Rows from block 8 of a small class-conditioned image flow-matching model, named by matrix and row number. Rows with one number belong to one neuron. Each number is 128 + 32 x the weight over its row's rms, rounded and kept within 0 to 255. All counts start at 0. After the name is the row's rms in percent of the matrix's.
After each neuron's rows are labels from the 100 images, of 14976 (inputs lightly noised), where the neuron reaches its highest value: "strongest on" is what is common among them. Only what is clearly more common there than usual is listed. The data: photos of arthropod specimens (BIOSCAN-5M). In brackets: how many of the 100.
# fc1: MLP up (model.blocks.8.mlp.fc1.weight, 768x384), inputs 256-383
# fc2: MLP down (model.blocks.8.mlp.fc2.weight, 384x768, transposed), outputs 256-383

fc1.147 104 [151 117 117 128 137  60 159 176 188 118 106 185  89 103 140 107 118  85 145 117  49 133 114 119 100 174 155 116 125 184 117 115 130 174 161 170 104 194 149 131 109 123 154 100 179 119 132 161 134 119 128  61 148 134 151 124  69  90 141 178 135 155 153 143  78  77 150 126 116 115 186 131 148 125  30 131 107 112 116 132 124 121 111 140 163 137 133 145 136  84 117  97  94 133 140 115 134  78 104  66 135 122 157 121 148 211 110 193 131 106 139 124 135 128 113 110 135 100  98 153 109 117 111 101 105 143 101  67]
fc2.147 098 [107 141 175 135 132 118 139  70  73 164 130 123 152 129 154 131 121 158 130 125 173 132 132 145 108  82  92 148 146 142 163 115 134 103 119 169 128 112 138 197 209 115 163 151 125  92  74 112  85  99 148 172 180  81 121 114 120 180 110 165 179  85  97  49 157 168  67 111 176 120 131 160 143 139 180 115 185 132 153  96 117 123 144 154  97 119  96 113 156 129 151 120 180 116 127 140 154 155 165 175 195  74 109 167 137  68 122  54 118 142 152 108  98 102 150 106  77 138 102  80 144 110 124 124 118 121  57 186]
strongest on: order Coleoptera (45)

fc1.191 093 [129  88  81 102 119 168 141 133 155 164 128  88 138 143  95 157  93 163 142 115 103 134 130 146 116 128 106 129  85 121  88 148 186  96 134  94 138 114 138 103 147 162 136 165 178  99 107  92 132 111  89 147 140 197 198 100 124 111 105 123 100 165 110 151 137 155 183 102 158 117 136 128  77 152 104 191 175 125  88 154 120 122 170 146 168 117  74 108 166  82 107 132 147 165 122 185 123  65 123 135  98 126  90 182 149 197 104 180 120 148  79 143 122 157  97 121 174  82 185 168 137 118 112 176 107 173  37 121]
fc2.191 100 [131 145 186 148 143 149 160 114 129 118 121  76 114 129 179 125 141 117 130  83  84 174 122 164 170  85 170  80 121  93  84 123 183 131 159  83 132 111 157 165 129 111 136 178 144  79  64 134 135 176 119  95 123 132 112 141 136 126 104  90 104  91 157 111 169 114 111  68 164 174  75 102  39 118 179 150 125 144 174  95 121 109  46 126  61 126 148 122 141 184 199 136 160 131 125 107 173 106 152  92 132  73 123 136 120 125 167 126 125 143 131 152 153  76 172 122 128 189 100 155 122 136 146 126 175 133 178 158]
strongest on: order Coleoptera (38)

fc1.548 081 [ 36 125 119  99 119  63 130 123 137 136  82 111 147 177 138 120 148 109 109 155 126  81 131 145 139 191 115 103 109 191 111  66 120 161  87 100 164 120 119  98 113 127 136 133 118 165 167 149 216 146 123 134 128 119 147 129 153 156 107  88 126 116 121 110 100 160 144 111  92 131 126 207  46 133 115 150  98 108 178 127 164 128 144 157 117 171  94 135 134 115 160 118  91 136  73  86 190 132  76  98 123 171 122 138 154 103  76 139  44  66 132 132 159 131 106  61 149 110 104 167 135 108 109 104  82 163 116  63]
fc2.548 090 [115 124 150 124  44 118 158 136 116 120 111 178 169 157 161 163 139 144 137 120 174 173 159 154  93 137 139  98 161 150 154 142 186 110 160 118 131 136 108 148  71 146 132 118 116  82 146 164 133 118 156 157 171 108  58 151 160 138 194 201 146 132 116 152 111  84 133 120 180 117  92 147 203 176 126 127 128 197 183 125 126 127 139 158  69  90 166 133 124 205 142 117 101  96 106 127 148 190 139 133  93 142 220 128  52  99 141 104  83 121 137 148 107 154  94 148 184 153 155  88 171 108 103 139  69 112 166 172]
strongest on: order Coleoptera (97); family Throscidae (67)

fc1.629 110 [ 77 119 174 145 121 177  97 107 132 100 129 113 149 140 139 156 118 141 127 198  82 150 159 164 121 108 141 125 128 148 172 124 128 135  50 132 170 111 114 139 119 152  62 166  50 154  57 170 143 126 153 116 123 123 167 127 103  85 115 157  71 164 154 145 168 154 143 129 108 119 124  85 128 183  94 151  51 145 164  93 128  92 127 140 139 158 100 115 129  97 125 131 124 119 149  83 170 119 106 160 144  45  97 170 169 141 122  77 108 192 135 104 137  38  63 151 123 144 133 115 178 101  97 109 141 192  81 120]
fc2.629 097 [151 115 153 141 112 111 158 145 157 159 144 160 101 108 122  66 121 137 133  65 128 126 111  93 129 179 104 126 141 125  94 134 135 138 179 141  84 130 183  99 123  98 172  83 196 107 163  62 143  97 155 175 133 127  85 101 153 185 141 116 147 117 106 165  71 125 112 124 144 156 179 153 113  72 144  97 168 134  87 162 102 205 158 112 152  90 147 173 143 102 133 164 121 132 133 127  98 145 126  65 131 198 102  66  88 124 156 175 119 104 122 119 138 192 209  83 165 126 110 154  91 139 143 118 114 100 126 115]
strongest on: order Hymenoptera (54)

fc1.210 099 [ 63 125 130  82 123 137 118 143 115 127 155 147 164 142 144 121 111 156  79  95 133  91  43 123 110 107  86  80  55 132 113 104 126 145  98 149 155 120  84  98 126 109 110 194 142 133  79 143 142 135 116 143 121 180 140 104 102 148 100 131 118 123 159 129 102  98 102 112 116 127  85 156 131 148 135 135 170 140 101  90 150 141 111 123  87 117 207  75  76  82 151  91 128 101  86 112 135 104 163 172 145 155 106 127  85 149  91 133 113 124  93  87 157 107 149  86 129 110 125  58  83 161 100 138  59 166  97 118]
fc2.210 086 [118 113 111 131 116  59 128  92 115  76 168 120 133 196 161 134 197  80 130 109 115 119 154  83 106 170 121 118 159 170 142 147 102 128  73 186 166 144  99 161 150 158 104 118 129 145 135 138 183 209 164  50 169 134  89 159 135  58 158 197  98 147 100  96 101 203  89  70 123 159 116 142 128  92 116 102 136 190  81 138 121  91  61 145 117  98 119 134 108 191 159 148 100 135 167 168 143  70 167 150 119 111 105 129 127  63 123  94 125 114 139 216 147 135 139 133 104 128 145 161 129  92 146  87 180 105  56 196]
strongest on: order Hymenoptera (56)

fc1.142 100 [ 70  67 115  96  92 115 133 118 157  35 190 158  83 144 107 179 145 132 110 204 123 117 131 102 127 153  84 128  80 112 139 145 120 143 123 130 137 132 139 140 104 135 164 172 128 179  79 145 100  93 138 174 150  48 152 118 170  80 110 144 112  55  53 121 141  95  74  97 142 133  59 117 154 174 167 145 145 133 153 114 132 132 128 133 135 205  94 127 154 164 176  96 107 117 111  56 141 134  83 112  96 139 134  84 168 147 107 188 142 100 167 165 129 185 176 149  83 102 118 179 153 130 142 107 156 129 142 130]
fc2.142 088 [169 169 129 110 146 133  89 109 167 156 102 141 124  81 191 149 117 158 136  98 120 134  95 121 119  94 102 112 190  93 144 130 122  72 154 104 115  86 105 134 149 156 118 108 113 127 190 172 145 138 164  95 117 133 127 112 100 162  91  93 108 157 165 144 183 170 149 164 100 167 181 120  95 105 118 172 141 137  87 105 123 105 129 137 142 102 141 128 168  87 144 101 102 139 165 150 128 136 142 166 128 143 106 134 118 164  82  75 129 134  52 141 160 193 115 145 164 193 155  98  99 154 155 160  95 126 109  81]
strongest on: order Diptera (60)

fc1.555 108 [155 160 113 120 146 125 142 139 135 125  95 132 155  86  98 111 191 204 123 176 122 135 140 175 144 122 112 124 141 130  99 156 108 133 149 182  83 106 187  97  87 108 117 107 137 104 131 172 130  57  99 163 138 173 149 130 154  85 119 149 139 191 166 147 127 125  95 132  82 157 114  94  97 106 168 113 181 106 130 123  91 107  91 151  87 117 144 160 126  88  62 117 157 150 111 173  92 147 144 126  94 144 123 196 127 145 149  88 109 131 158 119 152 161 101  70  48 118 186 135 105 143 158 131 133 136 113 140]
fc2.555 111 [ 76  94 128 118  90 149 123 109  77 174 159 161 125 136 135 128  81  99 103  55 152 136 101  84 157 175 129 129 100 137 179  79 143 128 148  82 187 136  92 160 164 148 165 172 113 137 137 125 111 110 109  76 133  60 121 125  80 171 108 164 108  93 119 127 100 148 127 133 153  95 136  87 116 141  81  93 122 145  92 184 146 137 172  57 172 119 130 104 146 201 136 139  63  78 163  89 148 112 142 107 179  98 122  58 160  99 139 178 137 133 125 136 127 134 136 155 165 166  67 140 145 108 100 139 101 155 162 138]
strongest on: order Coleoptera (48)

fc1.275 103 [144 158 138 147 129 154  69  71 121 115 125 190 113  98  84 117 154 145  93 199 110 119 107 180 102  86  93 136 125  68 131 131 155  35 127 161 139 148  72 160 115 119 132 167 134  91 104 160 107 193 103  91 128 110  82 134 183 152 178  93 119  92 123 144 123 109 131 156  80 154 102 134 149 160 194  86 127 139  64  97 125 162 134 163 103  58 170 108 125 126 114 129  92 137 117 108  88 133  90 145 126 100  96 101 143 136  91 134 109  38 130  85 164 101 134 143 116 147 118  83 156 130 135 167 120 121 104 154]
fc2.275 111 [135 130 145  91 121  99 162 158 144  81 130 107 119 171 173 167  76 106 143  74 113 160 131  90 157 189 141 105 101 173 128 113 109 188 177  74 161  89 149 106 125 115  59 100 134 135 139 124 186  50 136 138 126 100 158  98  83  81  69 142 137 184 139 146 185 160  61 145 169 131 152 115  88  58 107 203 138  88 122 135 144  94 110 121 157 184  79 157 165  85 144 154 134 147 110 129 154 109 145  99  91 140 177 179  86  91 145 116 147 159 122 133  74 154 115  96 150 128 127 146  86 103 142 108 147 110 131 159]
strongest on: order Coleoptera (37)

fc1.440 110 [133 151  53 193  82  75 128 147 113 175 157 111 131 116 155 152 128  63 101  98 132  52 183  81 132 114  98 159 138 189 186 142 110 117 135  92  70 194 217 156 145 106 132 134 170 180 157 150 131 125 145 127 134  60  78 138 137 140 135 139 168 141 142 112 119 146 121 134 100 113 156 172 155  88 140  89 141 152 168 121  94 160  81 127 162 162  76 156 207 167 127 144  87 152 104 115 115 138  65 149 151 113 112 102 114 112 146 157 118 154  93 142 143 145 147 111 137 121  78 122  97 132 165 150 177 146 155 120]
fc2.440 094 [161 115 210 109 135 164  96 141 146 143  97 152 100 103 131  94 133 184 135 160 109 137 115 162 119 121 152  64 128 113  62 160  96 108 126 174 156  83 123 147  76 155 114  80 108 131  94 107 100 138 125 114 133 161 166 129 106 141 163  57 101 107 141 174 133 137 136 134 160 120 155 133 122 197 140 195 130 114  91  92 135 120 145 159  77  85 149 152 108 100  66 135 175 154 145 145 131 152 212 119 149 157  92 129 134 132 174  96  89  76 132 102 138 126 107 114 114  41 124 142 178 195 102 119 109  85 121 152]
strongest on: order Diptera (63)

fc1.673 108 [104 146 123 153 105 157 208 115 133 170 141  82 170 153 141  88  89 144 115 192 153 140 152  89 139 114 137 151 190 126 137 158 114 157 144 145 143 119  88 126 105 111  97  86  80 164 154 154 104  97 156  86 115 146 166 136 109 163 142  70 115 177 121  76 170  89 135 108 110 115 179 139  96  99 118  81 132 166 143 135  72 122 192 125 148 152  57 130  99 146 106 125 147 108 105 131 145 112 159  83 214 162 111 164 125 126 160 102 145 107 119 147 128  70 123 102  87 123 167 191 134 167 122 138 174  93 135 139]
fc2.673 094 [159 179 108 105 179 111 112 171 108  89  88 142 116 151 122 118 141 144 148 109 111 117 141 186 112  90 125  71  92 139 121 102 122 105 111 106 125 140 178 120  75 140 147 163 137  93  87 153 142 176 159 177 181  86  60 189 191  74 124 182  88 102 140 137 134 133 151 117 129 152  99 140 154 221  78 133  96 138 140  82 180 131 136  83 112 141 145 152 107 139 149  88 114  83 117 200  53 182 155 151  97 179  95  96 134 140 105 135 137 132 145 125 128 133  81 151 168 132  85  83 131 103 117 150 100 154 151 105]
strongest on: order Lepidoptera (28)

fc1.705 110 [141 128 152 153 176 120  96 176 161  74 183 163  50  98  48 108 129 112 107  87 148 168 183 117 124  96 131 129 166  89 141 126 112 126  79 120 127 122 146 140 115  99 122 119 112 155 102 154 116 130 119 127 136 143 106 190  95 139 146 142 154 121 112 163 169 145  78 138 116 104 177 157  84  92 153 146 201 162 131  69 123 125 146 171 143 146 162 153 150  86 123 134 145 118  97 212  66 125  94 142 128 109 175  86 147 111  82 133 142 155 142 148 121 109 122 113 103 106  63 125 109 134 115 118 130  91 175 106]
fc2.705 114 [167 174 150 116  85 169 144  93  94 208 107 124 170 194 156 149 138 143 164 200 125  73  44 160 157 137 156 109 128 166 113 126 174 113 171 146 137 179 160 113 119 155 161 160 114  74 144 140 147 159 163 129  76 122 105  86 155 100 156  82 123  98 149 110 101  85 162 130 137 130 116 129 143 145 115 157  54 109 128 185 141 118 133 113 104 128 128  81 132 171 150 109 128 109 123  69 121 150 164 113 133 109  91 101  99 168 147 167 102 115  80 126  70 187 160  90 157 147 181 173 147 128 126 120 126 113 148 163]
strongest on: order Hymenoptera (42)

fc1.84 082 [125 204 182  85 119 222  95 120 123 226 155 125 147 117 127  87 107 173 129 145 151 107 132 147 145 142 147 130 136 126 116 131 146 132  71 144 181 152 115 127 107 134 160 151 136 142  74 121  92 152 141 161  98 136  81 149 130  56 174 111 157 101  59 169 133 175 217 112 101  88 121 132 106 135 153 141  72 132  65  99  86 122 153 149  93 124 142 114 103 151 125 112 182 125 121 150 132  63 103 129  66 120 161  99 134  63  93 109  87 105 119 131 121 107 144  99 141 132 192  86 132 172  93  95 148  95 130 132]
fc2.84 088 [162 136  97 135 133  92 163  95 127 146 113  81 139 161 152 141 144  68 110  70 105 155 106 146  85  93 100 127 161 116 130 108 123 155 120 145 173 159 135 128 165 174 127 161 167 144 146 135  96 149 149 181 122 149 127 116 129  81  74  66 117 143 124  65  98 134  95 122 159 164 165 180 118  68 157 134 110 196 122 114  87 131 158 124 196 129 133  95 160  64  97 104 131 127 154 132 107  88  98  91 139 119  99 140  63  95  80 103  75 126  99 148 157  96 153 134 153 166  85 161 139 133 114  44 111 153 135 155]
strongest on: order Coleoptera (36)

fc1.482 082 [114 186 117 141 140 169  97  78 125 164 104  90 126  52 115  79 151 173 120 163 148  97 144  79 150  99 137  77  96 126 156 125 129 139 117  53 134  80  90 144 140 131 111 117 146 131  64 124 125  77  80 124 121 164 141 143 101 130 117 128 105 143 140 141  88 121 129 126  74  92 117 100 138 147 141 149 161 122  84  90 152 176 170 124 178 161 121 136  88  52 110 139 180 139 124 122  95  98 109 126 164 164 116 172 129 176 155 111 163 156 138 171 132 117 128  89 230 130 162 162 141  59 105  99 114 169  98  76]
fc2.482 085 [110  82 143 153 121 182 112 166  99 119  91 111 141 132 180 157 140 127  71 144 146 190 144 147  72 157 134 156 171 127 114 154  95 122 119 134 137 136 135 112 108 176 171 153 141 111 142 159 103 155 156 167 160 139 162 102 163 121 137 104 130 142 162 161 181 141 120 102 165 150 131 138  73 126 116 141  68 127 159  97 151 130 137 189  92 102 151 116 155 196 150 111 100 153 134  71 113 156 111 143 207 137  96  98 211  95 133 115 149 161 112 135 111  79  87 160 100 133 120  72 121 137 158 181  82 102 136 200]
strongest on: order Coleoptera (63)

fc1.530 109 [164 103 171 140 100  97 176 171 107 119 174 129  80  52 152 119 184 139  55 164 115 103 109 108 114 100 121 154 162  57 183 154 175 114 184 128  85  93 144 157 138 140 118 137 145 125 144  86 135 107 147  95 138 164 119 116 110 173  86 136 160 136 192 141  86 113 106 136 184  92 142  87 106 131  82 120 148 177 172 145 170  84 160 161 175  98 101 155 184 148  94 151 166 119 139 171 166 126 115 102 147  92 112 140 166 140 139  93  86 179  91 118 114 121  76 119 119 180  69 136 155  98  79 121 102  97 101 124]
fc2.530 108 [ 76 187 125 123 107 207 110  79 126  89 103 129 179 200 101 165  84 160 145 101 147 187 140 117 166 123 111  84  40 214  99 117  80 148  76 127 187 160 129  76 122 108 156 163 104 123  94 149 130 131 132 155  70 150 143 138 168 126 167 110  89 140  90 126 163 140 127 154  89 113 103 163 135 136 204 144 153 137 117  63 106 151  89 136 101 143 132  93 106 118 208  99 170 112 103 115  98 112 133 116  68 127 167 124 101 134 125 127 187  92 131 121 104 170 145  84 161  66 209 105 118 149 155 119 142 144 120 140]
strongest on: order Lepidoptera (31)

fc1.597 100 [186 132 178 111 137 146 118 182 146 207 137 161 148 136  97 156 148 168 140 138 137 124 101  99 116 105 182 135 139  50 122 172 129 115 142  89 122 143 107  84  72 141 149 109 145 116 113  72  73 132 163 177 162  87 130 205 132  87 123 154 155 158 135 100 113  99  99  97  88 164 124 106 119 152 148 134  81 151 147 143 107 106 123 110 187 178 132 111 161 101 132 128 134 169 154 208 142 112  96 145 113 129 138 138  88 121 130 128 128 148 140  81  99 137 141 123  93 137 121 181 169 197  99 126 155 186 208 129]
fc2.597 099 [153 120 121 123 137 111  67  83 118  91 122 140  64  81 162  91 131 170 128 117  91 124 143 117  84  84 109 144 150 137  51  80 107 136 163 126 113 128  81 156 124 110 152  86 151 104 150 184 112 147 110  60 116 164  86 114 142 129  94 108  94 101 122  96 173 180 178 149 110 125  95 140 120 185  87 185  93 136 124 143 145  90 133 144 132 114 148 113  91 120 168  99 115 163 145 151 116 136 101 146 100 101 103  82 121  94  91  89  84  98 100 115 171 159 123  75 174 152 143 158 155  99  87 124 108 128 151 154]
strongest on: order Diptera (61)

fc1.176 088 [ 84 187 122 117 105 135 132 118 108 192 159  92 154 122 142 171 140 143 131 125 141 123  55  96 175 109 140 123 110 174 105 135 114 147  78 155 163 135  97  77  76 112 143 140 155 146 170 152 110 166 110 140 123  86 154 127  75 119 131 108 143  60 129 153 125 143 107 134 159 185 139 126 106 217  88 102  98 113 105 123 195 133  99 136 136 149 110 147  92 145 104 112 109 184 136 173 139  83 113  53 128 149 143 132 134 104 175 118 140 101 157  77 126 141 130 154 103 158 128 146 134  98  98  67 130 147  98 120]
fc2.176 086 [115 139 115 145 105 116 173 128 107 136  93 112  63 187 111 129 136 186 100 152 163 100 134 158  97 138 114 154 131 150 106 149 159  99 111 127 142 134 137 123  92 123 115 143 144 139  76 142 200 172 133 150 151 105 175 133 222 130 131 138 181 109 163 150  88 146  92  77 132 150 164  66  51 158 192 123 163 173 109 116 111 143  87 144 137 127 113 139 125 186  54 117 105  96  83 103 132 137 182  92 101 140 104 175  92 147 115 154 132  76 139 125 145 125 133 184 130 129 196 120 106 121 114 144  96  97 141 121]
strongest on: order Coleoptera (44)

fc1.302 085 [114 166 103 124 123 124 144  93 116 150  89 155 160 131 137  82 105 126 147 195 176  74 121 172 152 101 126 130 149 127  39 118 150  93 145 200 108 138 105  82 128 122 106 120 168 114  87  31 132 145 155 154 155 170 148  91 175 105 111 135  94 112 203  74  77 187 109 114 154 127 176 150 127 177 134 138 116 123  83 173 147 128  99 192  95 145 178 116 123 100 130 142 144 129 172 190 175 107 153 124 158 139 135 150 111  81 119  88 119 158 131 160 116 154 142  74 142 102 177 155 161 125 146  32 128 111 146 114]
fc2.302 079 [114  46 140 113 162 136 148 115 122 133  70 142 117 147 154 168 123  64 151 215  86  95  84 101 147 129  87 149 147  89 116 131  71 107 142 222 160 118 123  98  91 145 115 160 157 112 194 144 167 118 145  90  87 154 155 100 141 145 158 144  89 128 168 138  95 149 112  97 158 101  56 116 130 109 161 158  99 129 137 126 156 110 125  71 181  73  67  94  80 105 168 157 151  56 138 139  93 122 161 128 136 157 166 121  85 159  67 138  85 106  98 133 117 119  68 155 165 148 146 150 192 149 115 142 110 121 109 144]
strongest on: order Coleoptera (38)

fc1.718 095 [100 178 122  94  88  61 152  57 120  80  63 156 119 128 116 124 157 149 141 133  85 176  72 174 118 166 147 117 113 151 115 110 163 112  80 125   8 158 148 130 163 115 115 177 152 108 154 157 166 144 218  98 152 126 110 134 124 127 106 216 128 171 151 133 149 117 115  99 148 135 174 122 135 122 146 106 167 107 112 138 158 158  81 107 124  68 137 170 116 197 148 159 133 110  73  93 117 123 173 121 124  63 173 129 125 116 208  83 154  88 123 108 178 126 141 133 100 134 134  60 128  82 101  71 125 141  77 113]
fc2.718 083 [151  41 144 125 165 177 116 118 139 151 126 118 128 130 236 162  74 133 157 164  57 149 173  93 111  96 148 101 154  69 108 166 120 108 149  75 128  88 127 126 103 169 107 130 186 141 161 162  90 144  73  94 118  95 156 121 105 107 103 101 121 118  94 163 172 147 208 168 115 194 103  94  71 129 177 165  99 182 108 116 112  97 129  83 118 142 180 125 148  66 145 176 141 169 133 123 117 180  57 114 136 127 145  93  91 181  71 110 172 172 104 143 138 109  89 154 104 144 150 141 128 129 102  83 182 152 143 120]
strongest on: order Coleoptera (38)

fc1.491 107 [137 151 141  18  96 160 144 128 165  78 122 107 155 125 135  96  93 124 182  93 149  84 133 121  91 123 159  94  77 123  89 119 130 135 137 144 143 118  96 144 168 145 174  89 127 144 117 122 153  93 161 149 143 148 121  66  92  99 146 130 134 175  87 146 157 135 141 132 117  92  83 121 118 129 137 104 147  41  84 140 154 194  95 145 127  96 127 157  95  73  81 137 171  57 152 119 154  97 135 146 100 151 163 148  89 127 155 144 109  62 128  88 133 139  86 142 142 101 149 159  90 105 131 154 101 156 100 141]
fc2.491 101 [119 143 142 190 147 139 131 156 184 151 133 185 116 131 171 169 132 153 141 171 103 114  81 159  98  96  73 185 130 142  93 132 200  83  99 133 118 131 105 120  62 149 181 166 129  80 136 115 195 164 127  84 128 113 149 136 116  39 125 131 126  95 127 219  99  73  96 120 145 160 126  97 149 162 106 130  73  93 115 105 116 135  73 126 100 106 107  85 160  72  85  97  65  87 140 144  85  96 119 146 111 173 119 163 187  99 108 106 100 192 179  84 127  89 162  82  68 134 124 103 145 200 138 108 123  28 116 108]
strongest on: order Coleoptera (42)

fc1.150 104 [ 93 191 124  90  63 189 169 155 133 105 158  97 150 149 144 132 120 136 149 119 134 130 163 204 130  90 158 123 141 131 127 126 146 102 138 162 159 111 148 170  75 141  74  81 136 204 132 109 195 110 126 224  77 116 189 151 138 101 161  91 194 137 132 146 148 156 130 140 141  97 147 100 105 113 117 143 111 142  88 118 110 104 102 171 134 138 116 105 146 136 133 105 155 154  93 172 101 117 143 112 127 164  99 139 134 179  79 132 160 134 163 163  97 111 146 122  58  90  99 117 177 162 117  97 153 129 119  93]
fc2.150 103 [111 167 117 182  91 100 101 175 117 180 111 144  78 121 109 113 139 184 152 114 108 137 146  76  93  84 184  75 138  67 172 108 108 137 115 195 127 124 128 136 117  91 135 160 109 160 134  96 158 150 144 130 131 106  63 142 171 115 116 148 147 139  92 170 121 133 120  98  86 126  76 115 143 157 106 131 159 101 137  82 140 149  97 140 118  65  82 143  60 111 181  65  96 149 150 109 109 150 187 136 204 138 130 130 105 115 134  91 129 128 114 141 157 103  82 148  89  93 159 137 125 103 130  97 161 129 128 181]
strongest on: order Hymenoptera (47)